From a checkpoint of a small contrastive image-text model: text encoder width 128, 90422 training examples.
Rows from block 3 of the text encoder, named by matrix and row number. Rows with one number belong to one neuron. Each number is 128 + 32 x the weight over its row's rms, rounded and kept within 0 to 255. All counts start at 0. Numbers have three digits each. After the name is the row's rms in percent of the matrix's.
# gate: MLP gate (text_encoder.blocks.3.mlp.gate.weight, 384x128), inputs 43-85
# fc1: MLP up (text_encoder.blocks.3.mlp.fc1.weight, 384x128), inputs 43-85
# fc2: MLP down (text_encoder.blocks.3.mlp.fc2.weight, 128x384, transposed), outputs 43-85
gate.293 114:136130206174133177107152088096169111108081111162088117106122091112192100125101098189152195116164041102147118148125111144135120076
gate.294 142:135060142124119144180146164168107093124150149109093142129128136080118092098164120177139100136088095112142115154087165191120166159
gate.295 156:135135125105056131165094134095089153180100091167159138166114118066144140148115081145160123157103102119134091165085156162099141126
gate.296 089:129153186048187138116091127162167148132122099158114160108106142165137037131177130135169114111100154186063139132102169119105132109
gate.297 102:130118113151048115117156139130107104129134132127098165129094119138149141083085076134170139089171108125181049115212062176156170078
gate.298 062:106157124158099082160113125119201169142094131192160214118118113141121117145109113121171052114162142160092085188154152082066092087
gate.299 083:158138137103136125080137069170130129112134154147105136176096119192110123143183106114134100144120121166136096140128186128117143095
gate.300 058:145110124120105100105106113132114137141151094122167132184153090138100127121069121114106180113081111061153157185136126182112163131
gate.301 030:131191113095139080158164094123153142121100107137096182092170065170073141069124137077141113117166134089159091105160171143093111174
gate.302 037:140158188112120111112116197150119068149107161129114139124085143093091220084116155127163075087140134069128118138119090145064097109
gate.303 024:103152132155091183131111133118198095099087158128097085157149104187117173103141062082098085143045162057058104207120142131128116112
gate.304 047:135111089178130091161188141158139120132181138120130187154189166102173092145116162085133101121197131134135116131105215091101127100
gate.305 026:172044152106094160135167141104098119137173112133119167118167075102131137129149118080104142152116090101154079173178170108077139183
gate.306 097:095154131143104102096104143120082089061143065113127091169094125126091173121143115113161092137122121099098111106193124137131126144
gate.307 033:092158127169114214099155085157091190107088112118073082103130114089115122147148092126146147089111134204187143157085106076139178127
gate.308 064:093114134201144084121149125121127157200096205144119129086116182129143135132139125124110115172056118165172123138151124102147170126
gate.309 109:090072043131066153142117162109141192089109162087080125148185136173108137122157152132133166118150135170164174118107124112141208109
gate.310 016:089075125131169149118120153186081144156106100178134135139133123104144112068141167176111171174129120121165131137149162182133134088
gate.311 154:121037109152115137181140092101143125108135076143138123159180104137112101114179102144127110123119134139065166136136169106111101157
gate.312 038:170133080134143129139095143129166120109139075131115103091119097120051186163126181133161149116165131113151147070200119100122146127
gate.313 048:228163077081121126173122132100140167133100157135128158120167162127134153140135153099116132150100130130097150134125142079117130196
gate.314 163:152148144178140130144176096155146122122131152096098147092096156133143129124131149158130029161132179088140121103109105076099114134
gate.315 039:127094104120108105179143137116137119150131099074130147079088110209128142115149153166115139117153161103128152149169117129130119112
gate.316 153:130161162075085158093088126062089079067055089167120130129129094081084119119139124189082109134102170118157141107127127156124156164
gate.317 106:108115093180139034119138063121112073159135095103135096111166176099087144163111109131157170123164112121198085151175122187110115145
gate.318 026:110122094093157059155142127096152140125097123166126161243115138117102133116089153136108192130163175092108116185144166138161150134
gate.319 142:081174148128132114101179126155164125112098168142105161166092134121133140131112095136176112083127092115169144104111122076160093096
gate.320 038:118156102155121080171094157155121103164185099135210157128020178123152144136098090155111118104120153078083123147107111104201104169
gate.321 126:174125099175150149117110096067168141167082126183131127109159090159123130117122091182053115171152158145127086158064097109162185151
gate.322 058:090095198135133143119065140138127069081079166195112086103130112122110105133135083160135097140062144111146130082212108158103111159
gate.323 113:124140134170102170141149168084093130106090153119121128165108102077081142182192128141143178125149094134162173094140107141110161174
gate.324 110:085101145135132134125153147177183149075130149129100102177162157076082145128149155096125109106088111135088104130171198069144151104
gate.325 032:169168154114111119101117154069121088154129168114108129140120102123106130142138140165137139140114140156148101127099132128099200157
gate.326 043:126120088169071178147124091069132162133103125161154133124099152105124147114132144142160140088137150181081111175112152177144057179
gate.327 142:140151149138033107156169187074139080092135103082208079150166144048129145122124118100128177145132164132051119108161078132084104132
gate.328 039:108102157094119118117147099145110177095134067152129146153156071087094111137134147085188136185146096081091102196132123100132090140
gate.329 059:135115125059159104166096166151143132121099145145114095160091162133197112116123127098170061125134133120097159170127156086138081194
gate.330 039:102136170110108044155150161127139085116089122159122120177136131107060141135094147120162118120166131138106178137158160095109138080
gate.331 067:099155143139122144144132086148091129124193109110141140121139134115166144131123155153115122205084160148080197127099104057097159096
gate.332 066:137099128140165116152155189173151146080128102116181133155100153175122092086130170195107134079141102109136155112100112149110129170
gate.333 063:115134068127129098144126123135153194110137114139156126083077072129054085123147177117051093117175147137131128124143093172117132151
gate.334 034:134139141099168101165153129088169105176082060155074170206133156107225129065101107135093133119097144120133143155146083084144179128
gate.335 095:167104097151140080137176096094091094111135120109180112137150132040161106147097115138122157143123141100137118077123129196154112102
gate.336 057:118119166166161148115081142136165064141138154092111132175197163166135116101151098182192120118081127087154060129122137171153129097
gate.337 086:166165134147104185084133065113109154155147151135119139097146139146121157164130125155121142190119147129122101175112147079149169106
gate.338 173:082123120147096179137145046089102110108114196182158138166075143143140169159195105146129116120123121138142149164106102139094113135
gate.339 111:153092163070103113141181089132127127138105141103082149136175123140152104114118128124132124150173152136086161166220140168151065095
gate.340 084:133071020105175129175122155132132212151154122081139123129104104140127123157167147087165100143124107131126139135112096086134075178
gate.341 144:223144095157187136141118138195123117136125112127052137137154109130147154104105120174130149114146096184147100135168109107092148127
gate.342 181:155119076132119122186137180129181126070165148154128095132154147140099099124113144131071086181096142146139153098186130078094139099
gate.343 049:126126099150170126122111111166147164083115137129119170136152116176122104087120158164101188041194140162114108102143126090058167193
gate.344 062:092102122191107172147101103130096119115092154144114171132098158109123143131133167096139122079116108173104116140150101117114110134
gate.345 099:128142154105113138156110124065138097132092134132162093139141172073120072149164118083169165099119127153140137114093108186127165133
gate.346 097:119099123126125135098169144159117063171159133117101182146126116188171115136082127134096109120118180086167125109112204126155098128
gate.347 150:158138096219104143135105108109155115115134111065125182151160109146125156041142149174116141131114101123118096075103107187167184099
gate.348 139:145137141126117077157177088116078139109137136173196104169147084066076106076135206154155121167102125107116124132092180131071148085
gate.349 180:099130178166155069121170138137105114108130142115111103146140107159113116162190122146037060120089138171108084131204108170145110100
gate.350 075:094135119120128186198158142091106071170159120165067131096171187115134119116129153155104111110087114116153050123147185148196162103
gate.351 036:159132124109147108143128099128078163070103105176117144157124197108090098109138124109093087162087138089160138093173182157110116131
gate.352 015:153115117132168147085101188157125178106102140138111150161168155111151177134138191108122093154152098075149153094160091139117203129
gate.353 075:172188115142160143126045142145167081132221160124173137056139123087107169157186127164124143078132114068065121137141100154142119145
gate.354 033:167115090084153174138188105083145146174130115126090136138148089124195090119102167140160098118130128065126113128159129158085113158
gate.355 108:079132114101076130088096102072142089115131151119169068095139089175158143110162124153112117139141150103157139104175157151143169100
gate.356 148:119103161160167183131161088127133021148152176164123108155077104129121122091144110121162122113149121071132143087122117127153086134
gate.357 154:128149139092134170076150110081138168091157156154156095170126096117095117152103156136052053104067143177140075172099114136147144143
gate.358 072:117143113153108054088155123074096186188138087088106127194116138048143140138123168106170167144122126150161158051055161150108095117
gate.359 095:114175088096143165137098174084137126105224127127119093148122114130158145170190196078127110153129134156154116025128145104146153107
gate.360 032:079131104162150106096122140121114077133082169114165143103158123083135152140119079166170106153107087145149060125147139144161154139
gate.361 106:154085164130165124102159158137134085141105129110112146191108112158156127132206167081159126129070098121131071175130132076166156045
gate.362 024:079166182173091079069124154152171157129181081080115115180134117154131136158155162034154165120076103098147082095093109143129167082
gate.363 035:144122107091125150187131105095197183082120158147096144077148086160194124109147148137105135105112085091172176194131113140126104183
gate.364 061:117166189189116095095127108125173169113052069097104174169099090151132125125149170181142114169101105122156145112128137124120141096
gate.365 033:096090080066165115123145189198102131143087073072093104127148098149148152205162075130123136151097109140121164117169127179167157191
gate.366 050:077106132152150113102136167119091084137132105119157078128104156130140088101104109137063147146245152196180147153140124137116140105
gate.367 037:161150151126122141215209140144151095110125180152105138131102119121119100138162145123139089136167158101063093089121115113136134084
gate.368 050:152148102121149128090195211119154106200127077116140164150150145114202140151092084078186101172121191145137134120102116086115134074
gate.369 089:129114116169066098163144128080110173153145149107110131106129143091108148093119096139164102160197124102118133068111142074086143082
gate.370 123:116111144165163144091179075175119127134168120073105133173161131152125125174107152136139064120168088102116076124139162099158122167
gate.371 165:124192113123130144122094161148042126082140116139145136166178190117105154127137065104117106189152147154101144100108147078092137203
gate.372 154:146137121168081095106144071176128188141128146068144160094142113202132122082146165138137114154136160100113105152143141174168214132
gate.373 056:143136160090108183090119152117071085089074141121113114125154134101116148149130158036083110122071104119115170161100169140118086123
gate.374 094:139165125123151148162209103122196152138110152147131138091166103108122123141100150152100111164078176167095115103092090182091135159
gate.375 071:166147126093213103087146146109125191152110111130115116131127126170167161078141091125168151124091104068096107058095132123103149124
gate.376 148:166186145141173067112129132138128114148109123175117131076143102103143119127214102123101165180114097123094192149140116108131077125
gate.377 076:119102137113134112089188124108163220107172181093156120132130176123096136122094155144152069133140115165107173074128126110087102146
gate.378 108:105156137101126171131082081110088158115127092214084086183117097139108162140102132170184112128083177107105107134072147085132157157
gate.379 164:195111139112183125086126140108137071102154142101144157211173167171149120105080101112085125147145102106116089141220146112097077135
gate.380 091:094106127133143134134149144110159158080166096081127106096139138086076138110119114190137158059156165178191106126093087221104092102
gate.381 033:089092072070133148072114118149124106135151138111102077135126129135121163096105076147200127125098092152119124134137181099158104132
gate.382 150:201098145098129080089186084152090124090114131166153137083103085185178146112147082164100142093167086088110135103091123137145123186
fc1.293 118:105162140100192064114174098113116130128150126104092160154123091168145129051110058182163154118121107090168126115098136125118121125
fc1.294 139:080106164142096153100155131063165084141095124121088068112106117151186157117100070152114161115103146152121118147086108127130186135
fc1.295 154:134169138116120056194143147141146090139092072054153115138094130089176130163169128115112135134103088114161080121153145175100166137
fc1.296 101:136173197071167161106105066138137111162051098151133141106111148192056110139145130119190102134111158169123130085113143093084110071
fc1.297 114:088095163091072114141122118133050113114098158129106121030117157109187135152149040146078110149140121137150106155150151112101153115
fc1.298 071:151136115161124144150140072156139058111105092068180172109106157139171185150142158083155117138133111111180129139193095200097144125
fc1.299 079:154155141099133167149158101108096138120099099091111185142085120138128151131163158096112092143088155099147123127155152143145143117
fc1.300 059:154082156188122168110123142114158121168120076118112150173140144051143092137133163138093161129107116159099158172185081170122160143
fc1.301 032:105194078097086132164158107174080101125159115160117152095072109129079174161156120152192171125138151109128149126157138158095105147
fc1.302 034:141044101164104123135105110130126147135121098101067191138127141100109133166185148140155099111125181147125092098118110072154153182
fc1.303 028:117154164163098132155103130133132185110121172129104146120094098130089122094073096175114048053150161146168137109152125120086178137
fc1.304 044:147120123155165139128140112103123102151192132200149115099153130141146097159061143087122097193133112107110036160093099141138140129
fc1.305 028:165119130190116103184164103188101150197176139090198181065084155151127161156169075149086192163161141188091124136140100128104146170
fc1.306 091:155090130091117074098107193144105112112123143153181151175130088136202114120101161091143060174069102133105061083188165157106138145
fc1.307 034:129121160173105132103131147119206079134067079192125120144120124171108176096141151131180207096123107103105071132174118209133129107
fc1.308 060:183160154139157144140147166142082112091108094150090115108139174123182127009100160135074043171117126126051156123122132141135110084
fc1.309 098:126048152167099118166117155099081185140162191121141125123127144145161138117087184107077154144124109096117120154166175124097131112
fc1.310 015:162132197131131169064051058118147057147033154088095149058120112131113143133126101136111094146150089173126105162196147078132171148
fc1.311 153:130147148171119141189107145107131122155118220098149109194153147134075103118205171154096140164143096132062120104068147142189162167
fc1.312 033:141146116090098091143088154177151092176108087125105133128184088135115126120187220118140151113129047146145128109147086107175144148
fc1.313 044:128161150118074124101162085176136100115189119148164131070134127091125169106142078151064165132117121093079127077169123211105172132
fc1.314 142:139126144100115155159134147120162180045172100122154119133151156157139109171097114177097154160098119167170118142150116091122129191
fc1.315 044:088148110115143114142111160183109146133224078039159110136131159146147122115141100098155138101088147131193089101133133096121164086
fc1.316 163:098163099073166135156112080062051118147088161106124157153070122081102150145173144086176081107128139053121170131163128137131130132
fc1.317 118:104122121145136072130101083124209141075106112161139159095124097115116136149130087134115190142099145130225130097126153153115095214
fc1.318 026:098104177137130113125133225147185134144126122104120190145140096148179178099077086114128189132110126190054135114154199107115113131
fc1.319 152:113084129077081166236140157106140111112121110099129156148053116114150170175162084118108157132094143146134184137131150048080122131
fc1.320 042:175105163168185157169105108100185105214121149171130117166087154143139086097127074158061065099104111105144107136136156065142169117
fc1.321 128:210133107143119187171140126059153146133104181168128136112114137171118117103134104104141123143108159155047173124084149114085129153
fc1.322 058:083101088152151192140135083157071124119110080138120083111154117091125144156132088138148124175085149126111094150099098153160092127
fc1.323 118:127079134095142137101223173135125115150135155110133119144167171140148117125124145142112120088148127129102126131157084125175169141
fc1.324 107:176189153182119169133127123127072111155128161093118129119140109115080191033187167107158126109084171145146138115159079137068163112
fc1.325 034:175134172163106158134084123127109113092091164128108154102132059123092168151112205120112105117124121116198082093123113151115156112
fc1.326 043:153169086119112121143111150200193103108162114172100105110127132146102104076058081107149128112112109199165086128088081153175167149
fc1.327 134:187159108029119104138084134117124138143087103090075164151113146197100169131115120098079167147124131100127096126111138146142163123
fc1.328 046:117138191165121164148132080142178112121126131169152152172093091177176180160119126144148076116170147094094091130112075065107162091
fc1.329 058:108131118110167080111153079097120143150148083126111120092174121175095196104116085146030119137131168129130105115148182112145139165
fc1.330 040:146185122113163082121136067173105123151128109133061156112117096203138164144155120098065137138114091139141207125071116182077144168
fc1.331 073:150084085164186136113091091125163116109139097153139141116146104213077091186137141114114152125077106160076161172143139146092136114
fc1.332 070:136095164183089113129105105125088141124133096132120193135085098088102103131185145112135175122157063119139110197133139118126126155
fc1.333 060:132137144092116133164075164142117172120171183103115126157122160166175156087173094080093186093127097115157082161130143075154099165
fc1.334 038:160066127124123104123098113161098097131100113121132158149123114176115111139120054128151142126110126153104135129138164160107149140
fc1.335 086:110128151110188155164144071064142113141210100154089134148112155116138121124163171148102106111124126151092178103144147117175096126
fc1.336 057:094137080145106096107135123162141094113108181092147201127147113108129158178114063139101183069162108093159058124127109058095137145
fc1.337 088:150130086121091157127132132123090159105173097077151165145109173140125146137148126148063119173105099175170119125141177052118188100
fc1.338 163:136121105125163134093085146155087143176123112084094117139118094136087140116156111148172119095122087115070169106176130098122156155
fc1.339 110:127124138097111140081103116167165108055104150121144091094117047096167117147151097089137128065052110119204155144095131153142123161
fc1.340 093:123117176080140130124151148129172113146196144119165112141084145131141109104134145067093177153121101141091095128151178142139093126
fc1.341 175:118154150122138093111142147166124132082127181124108196112133124152094162111144153099141205119096113139175119101132117039144106174
fc1.342 186:135156107133132152156111102085141199159060165098153182115073145133123092155137158143047150188159118107097122142179203099140121161
fc1.343 046:143128142092107082163154122132113108062074138104081097147103178159222152086092065158147168136093117130157107099137152146082122126
fc1.344 063:119138058131106159137169125091059186145139109111147121076144130097089161107151164151138122139127143183118161105189149122126132193
fc1.345 101:154193123130185080142127181163147104114159133156109082160156149139172104089102104124114134097112110094149115144104165126117116133
fc1.346 092:087081129108107205144131127135148113164111140125119163176118107155156079141114145137113140148124150147194145133105183122146138140
fc1.347 147:110077120134188170096141126131123110122109112143133139114075168128135105098098158115145129100115131116118110166160113171149075012
fc1.348 135:122091120132127107151105093146127110129122106116148096057178154129171173099147139110070108138151078124055137181133108160126096095
fc1.349 192:095124162096104141141121150118084102126125140094131111178126150098136128120110139107183130154145148090148101166129111146109169100
fc1.350 082:063167116051094156119159116126118099168119172167121117163141127063152188138106096101102198164133130151145110106093142149185087142
fc1.351 041:202192104117104098133071127126092170091140094159160102105080117150101125123155159093140158122113127122142088134100130113140150108
fc1.352 019:127126099184109132125110117166127083203181098067154120105137149167172189174108112116117155145167145103095126189145102150102115171
fc1.353 075:103124092109158157079123119129079144105145105151131099107175109135118144100080104200098155131114148117184146119126173170119137155
fc1.354 035:179027135160060135098183139113128103114126143112128139089166107115113104160150151154082087151096126113147108114148120156082118079
fc1.355 099:208146100149159081151130138125005150116120156097101151176135119078105124137115121095122142183090135094090137191140119153096147182
fc1.356 136:106163095131205111141100122106075171151118118111119131097141117139114166126160070162104077137082075159176136160105145112176153139
fc1.357 145:085108072151160112192102065082113103132098052109140170159162098205137099159086134083141124128112087091111109127164162065172143100
fc1.358 078:097140094164171139180121145118142128156038135143123125123166134082121072095144194162153154158118101106161167149082168119099150109
fc1.359 107:114161154101113160136192124086102158047155120166119123084116124113090141181066081161118114092141125201117093188115140133124126166
fc1.360 034:164156160071129118123124091098152182149147080128095074155175102141148087124086152129136079111140157056103154113137117148122100121
fc1.361 107:161201125117102128104090173168130120159109139107080146113136160187132122133154130087160103138117122084168109191153103126175146086
fc1.362 022:111111106102147180178126060091145071056070190137144120095144158121144138160155085149102124094115188212137101132148092163082181155
fc1.363 034:103135099123148156216119096085086073151146203103155127072147188144162103132145108162125121115132148160133088168099161117123081114
fc1.364 057:106059133121154116162094125149125100171154126107132097149165183113115141187124084120075129141172124169076097166099116150129130085
fc1.365 037:112164184100148119132156142145134130098125142123130164177115130127106032104146144125082154106126108174109113173108153075090126155
fc1.366 052:048126173094186135043120161088151153069111121081129089165122107156101148111096120189104098118144138193090138151138093119115144155
fc1.367 027:131068162181147140115132118140133190116145122113128119180135139125113168118155095197143113086128135104122164137096141180106113137
fc1.368 054:069097164183169122164120067139078092171065062174144139160138148122095124233120081144191083097131116129136106095109167124174159085
fc1.369 078:133197157168158168149134117148180092139149111110163123104123156129126093116112134080102131139152180152187200108139101118135102155
fc1.370 143:050107116116136169202074139141153089114092150153166114185119122088130149118114106122097149115066146127105145134128179110136096098
fc1.371 164:073152095121155079078090130139130166111120113110115097138117175140104133153133089146119145141148123145060106042194181093107168162
fc1.372 155:145120173105120141146107201121184096121125208177174149143057155086149092198110150142085102059138153135096166107123142094102105092
fc1.373 047:060190120116126150126121123123142091217136149120092158167107175092093152076122187091057092139088166107107195087157137143143111131
fc1.374 080:107118096188109223145078186176145142159160168166161102131143176172143142109127088134164110150104041144120120134114155094135065070
fc1.375 077:079112096135178141163202114127127147158160122154113117161145145110184158095111114107106131116136102090193062107168194143170067128
fc1.376 155:129095113116145138159147068137136160120154069154085108072138147165119081124129114100194151112107082119116133141108125093190067138
fc1.377 066:102121070142122079089073175115108095078103121156146051069146146120118165062090147153100107108108134123101154098181147092129110144
fc1.378 124:162118097183093145155109155130169121119146132186146117044118163067099174115095125123131135092133104118125102136125039114164102169
fc1.379 151:110080131120083135205135109222148104090106138149126127159103117088093117117119162124101078084140153104114110092055141114165097088
fc1.380 108:114168132098125097107098091143100116146175155087112137118071162162129125073138114147095126177107096114126188071128136108146144181
fc1.381 031:117118096172112086169104119151119103138118103060127160146190153199134130150145111144181135109089128161062133184096134092156108121
fc1.382 144:145176151205172059159080118200151144159156117144163088147149147127121062144151202152085161153185066162098106090067145146131112125
fc2.293 108:106120123054185160166128083126128124120103075125089094110133081178150151154163088121157086149173112130123118155062149090156124113
fc2.294 124:100176040127146148122137071098095117136137137158077177130110099046098141109172152147127156081150077125112105140179105169154111214
fc2.295 177:139116179155155127131121150130051129111156110130135133137109148108119101150137133126098127102069089183156082145101132117094128115
fc2.296 078:123117143140111134097155079152168107181115148109141189091126115187037102167119117160059079138144133141095174122157124125103126153
fc2.297 090:111101084163111027091110100163113125140182117119135071100119127049123063146108166064122192129111144167191170094141115134130119081
fc2.298 052:102153090096131144138172106140166092137121109095161182104119144150142154134173136090184124113104124119154162160124084202146127175
fc2.299 058:144076205128094166119155125135154157140173116096131104123141125153096170117124147119051161145169087075081120103062187123105092109
fc2.300 049:130174151079184141132119093106159153110133078094126134135207105171160195176114129095155122126178098109147084168109136138138094104
fc2.301 026:110139101107124131168119105195191089117118145117107134099096131178102148062123160150218155112036194048187110097133114134100155094
fc2.302 035:153062120091120151126104110106140158091138094133076148100120166145221157192107111097122092088144158115130122186112153119152113172
fc2.303 021:158184111109160148110175151073158088167127069103131161116130161188131130102156147127134139151125089127123125166146124091162160027
fc2.304 039:147110069097071054112227156052130156177160130177145123156171106138112111150150108113158126160156138135067106141106107136122115151
fc2.305 023:090133109063136126149134102134127116094091212095165105175084149160095121187130134103119087108139191077129164116094091150139147116
fc2.306 094:134119114159120124065193168112097154183061178141111166138130187123134108107146129130083156079151158081105158104144109114126147153
fc2.307 033:151167180100141162116219097165066156109141086146074091144157118169157141135072091132134118182163139191158134096082194086114132084
fc2.308 069:088100158149135112098160146150145164112153172127073160146159119106084138110137145159120151170081124135232102138111128096115130100
fc2.309 086:094114153150092128103086073187140178114088149099143102127099099124103134151111150169130135166150129160189116088157146198089163097
fc2.310 016:166133208096141169132121073081142122116116086110134144078117131138120148120098138096108068131096114170179116131122126121131150122
fc2.311 152:175128132188062123082140050108145111099105173156119077092149097152126124127152142138077123136150129144121107116176088178164150132
fc2.312 032:151183158116121190116097132127119177150138089102146106135131136154159114063092144185138159070103103111155126128110143076123165161
fc2.313 039:122113132180109126123111143191144101085080138107140123106120103130103116160145120112173093176138157099152141077167131124077125079
fc2.314 156:172144121087114126137095139095093195160124136153137082110126067149081104073134147184139086135108184176176181105143085138094135178
fc2.315 038:147118136134070113089194142134136149135103155100088196122067076167076128133128094132108133077117145090091140137103111125139147129
fc2.316 157:163116175168121159128181084108144161077111106166107084111125118143122130167149030142056088181150088136097152155098099119074168099
fc2.317 094:168093136202041161176109084124134168135110171152170166129144131097131108088108106155189167150134105192093130208170114075082099139
fc2.318 023:116036127109090115111074192151138153100126135116162167137116146133148166122096149110072159090147133150055153144133117108141108156
fc2.319 146:105157074093110189177205115084103170124072100125096139168076165184150183140157085088143155124130115155132141133129199073107125148
fc2.320 036:128162128147199094089094127214096144113151068107168127135113073123123148084113107161156139187101135102106148089169103128117085139
fc2.321 096:107140153124120080086147175161111129102212174130147148126104165161093174135118120110137127098131166145099161052134113123079051193
fc2.322 054:167138118136116134107120100170172107126121109152138120093059153125158071127159086142139132065137121094174102091160049116148159177
fc2.323 112:144120143088135143108181139084140124147085073171148098131148119132162138151132112143115113104120079158217145085117091113131135179
fc2.324 089:152161081120079160094158081167183157124105129103181115127100114157117149117104116096189184159175138111177165095110087144108148103
fc2.325 026:102112116201140150094100162176121158144129195084156163101179127146091071098108118127105132167133172115068171081178096153143120094
fc2.326 036:118158117143146154156133070112106168106145067159128096128141125072114111137126124087092154102189110078173102136078116082158125146
fc2.327 165:114144085131084121150091145114145136132127094160145112120117129113061157138104103105090158121132110131162072201139134235072178106
fc2.328 038:107140130133113140106090150097144085106131185112121111215108140159220119169141122154110088103094169083106148096154081121123137097
fc2.329 049:149055072140091119132104082096126159066107156140148122106098155162077109205101114099146095153186098124150069189132111124155114185
fc2.330 035:143172106152124140103094169161128146162070083147123122071079081157151140101186090152166159132109102079156154080103139150115118159
fc2.331 058:129121182195116070100128108183179116155173152123115141153146192195042168129100128170080141158151148149123118103138163094109133076
fc2.332 064:132100188152127156082149128153152119175087158129056154115152141070139108107157194144112151149122081153107116122120117114125118093
fc2.333 052:153104135106102152158121110124123069137153146083099154194160140130146119141121135168183091121179123127041066186151167174136157137
fc2.334 035:158087125101142084106084113189128086143155114149113163093175089193086155056094105128097151134106134142148097074092147193119175137
fc2.335 085:119093140163094152079162151149155061134089157181157181123098174028138124083097126162120129141135118146163172124153117079149095153
fc2.336 052:117071117154127108098124073112157085109134135087090180087147167092074103120120145169093110098160098106096151111167137081136068147
fc2.337 065:119150102152134121079122127154135129138091118140076117208127176150188098095150109121111123145146104059062110223131152109153177127
fc2.338 210:091148156144092136139156147108078157228143167126099185087091126091162101085210149080127094105100163179123147159136147193148134156
fc2.339 100:128130124143095125087137115095168131146219109132203108154101147102142133124185081153145123069117107139159097116149132147061178089
fc2.340 070:086140098136082091145173094220074129134118152170129130125065136060126074170146101136148146146184178139155097150119125169122177132
fc2.341 177:132140100108131138098104101142098147089116165093069074104159074163045152096175130158128098156129076141130101101160152134133122112
fc2.342 175:130144156111143174106110130140139095153082139105166162081142142118123126147146131154091197216110097145167102102151221108125084102
fc2.343 048:169155185059129158134051159098112156134124143123129151053127124155137127159125085110164164129117158104130139165065100094163152111
fc2.344 051:111210143093149111116147069196144121124154160150066102109130110135170100092163136123163108142125166114143136157079139148144102172
fc2.345 076:136098084085173152172119202064124137125103112110128145180140073153162118115147126124082058103173167102155167083126103061210184126
fc2.346 089:143170143145126134132082106170089077156147133069085133078146124156142122134166132119058158147138186129106145114156182095110117152
fc2.347 133:090188134117137171181115135080132193180167122082118056162137164116081139114152118134196142142077191208157094149060137171121098154
fc2.348 138:151118125130185126136140100164129125130123091085178134157145125116158134186156164101088101127137119098106097155113152140125093101
fc2.349 228:120063055091121144162143107139101128099156138196191131148112101111175086185130113119155133103146163085136163091093116126109117157
fc2.350 066:107130100066071074099139129122119155106080099114083144177090108104127158132133135057155168145187148163113197062108125116071141115
fc2.351 032:143169081167128104096137138154174118079140122137101113110105138131137103133180118143109190131137133116125099121036109088149124131
fc2.352 019:159131125193108116122075137106155106116201122087147135069117137172116169139131121104127132110126145089117125098130103171105122136
fc2.353 084:187166099181152121124012164142188083189150153156201105096132116137121156147164149142129155122118142096048116115139094128103140124
fc2.354 032:112071144145098157095195143081107150146145139112167173116145131081090138146144179130068127148123152102159129049100127161126153091
fc2.355 079:100133177199148097084118125199122109139141101102053138139133147085127150098107163121126191104118117139112107169134130141131177082
fc2.356 165:100117050136124116142156116102184156111153103109150083153110070124128099157140153084138081130098132129177131174069090176172115110
fc2.357 178:087091087126124149118167151096120101106224092109080107197113142072089138136144112099157115097143126149112103155120157139135129180
fc2.358 068:124084167161133164149150139161119150231104105093177164139145169153132144102096202180118134107109120157081061179093139115107151089
fc2.359 083:154136177162166149100133134091103153037050067123093124135091134129098122141074063159159108147134130142179176136151143162108148142
fc2.360 029:119136124116194129161144180129116139121153089120163078120143110148188172173142120180151103090138160103129137096153144160145170112
fc2.361 103:169139090094078117131102151104115156130071114155118162159117127143112088055093155183144139066204159123132090071113133094184186136
fc2.362 018:136070064086133170150136128110116103114126072105164106162108071066184152077102129190122079093084140162151164138150126128120110158
fc2.363 035:156137162132148106190073093100130094088093156078208083107174153139096169152118074142160133119151146148093073099105119119120079108
fc2.364 053:098079088107199124204120159106098145134198116123159141127159149082149130186083089047111108134125105143142100155139099132188085098
fc2.365 035:149112126070162113172138060174165147093111181132153173160122103150089042138159122086151101106131122158159130094096111101118092109
fc2.366 040:174130107141115143157094152153098132154129165178117197157157084083144085126219169115084111097134114139114122071150179050123082118
fc2.367 027:150091115181113098120087106116124169133104114145126127138110168109083127119128053132131091071135083128138121158097141140122154215
fc2.368 053:063107131096174114127138094184139110121101122148118109162161150177082134180140113134094170169133131114154073112082159140168141099
fc2.369 065:142159169111071172184186150168130174093148156121103154077123070151178107095118131161166111077134187088116155086093067113147140115
fc2.370 094:134092125148126131118118110156120054132113068098141102087109157121166167162136110133157151163072126113159113185132099196053186165
fc2.371 212:146121110172092130094091152090125099151116207129083149132129094052140089162187146116116122156196158119079186148111096121114078113
fc2.372 163:178174133159118118168114171094183103134136070068181100173136160090149104174147136189125131187101141099131116097120137161087084108
fc2.373 046:171092118068114162152142121095141092114126115152113102097140179140169125193097097075101192080182102163124133118130166120177087199
fc2.374 074:108132100138154159119118144094063153121170155136170118156173195124125069144165104112208129113181088091163123143118142136096089118
fc2.375 062:085118101117176138127255086117175107131129145093088086175176128150153151123143136128130143146134074108168092109129111142156114079
fc2.376 133:104118107176154137119087099208132110078050085111142173171106112096051130186137112162147124132115107097153107166125133152161151071
fc2.377 061:103114110118099113060127134138157073150173155164138189143168132122072129074095082205127162127202138140071110142155105168098095127
fc2.378 107:077135136158124105113142162153148129103084211088141085079141135130097221111131137115130160145098098140182151087172107180088076106
fc2.379 151:109164100153098157121116125114133121146101095122156141147110109083151122110147138155161086125087148079154108088090099162109108132
fc2.380 081:149181131168158132176081107111200155097105080130141174133174052116113145127123172091122143180069080188230087154135104148124099096
fc2.381 024:162131080117098088115154138119158127129146144121104136121133130150191080135126158133028101116154109086103099087151094170163102111
fc2.382 186:089100088125109124192112091142142117170118148122145158079172122128138141146125126105108130100160091142113115131116075182136044125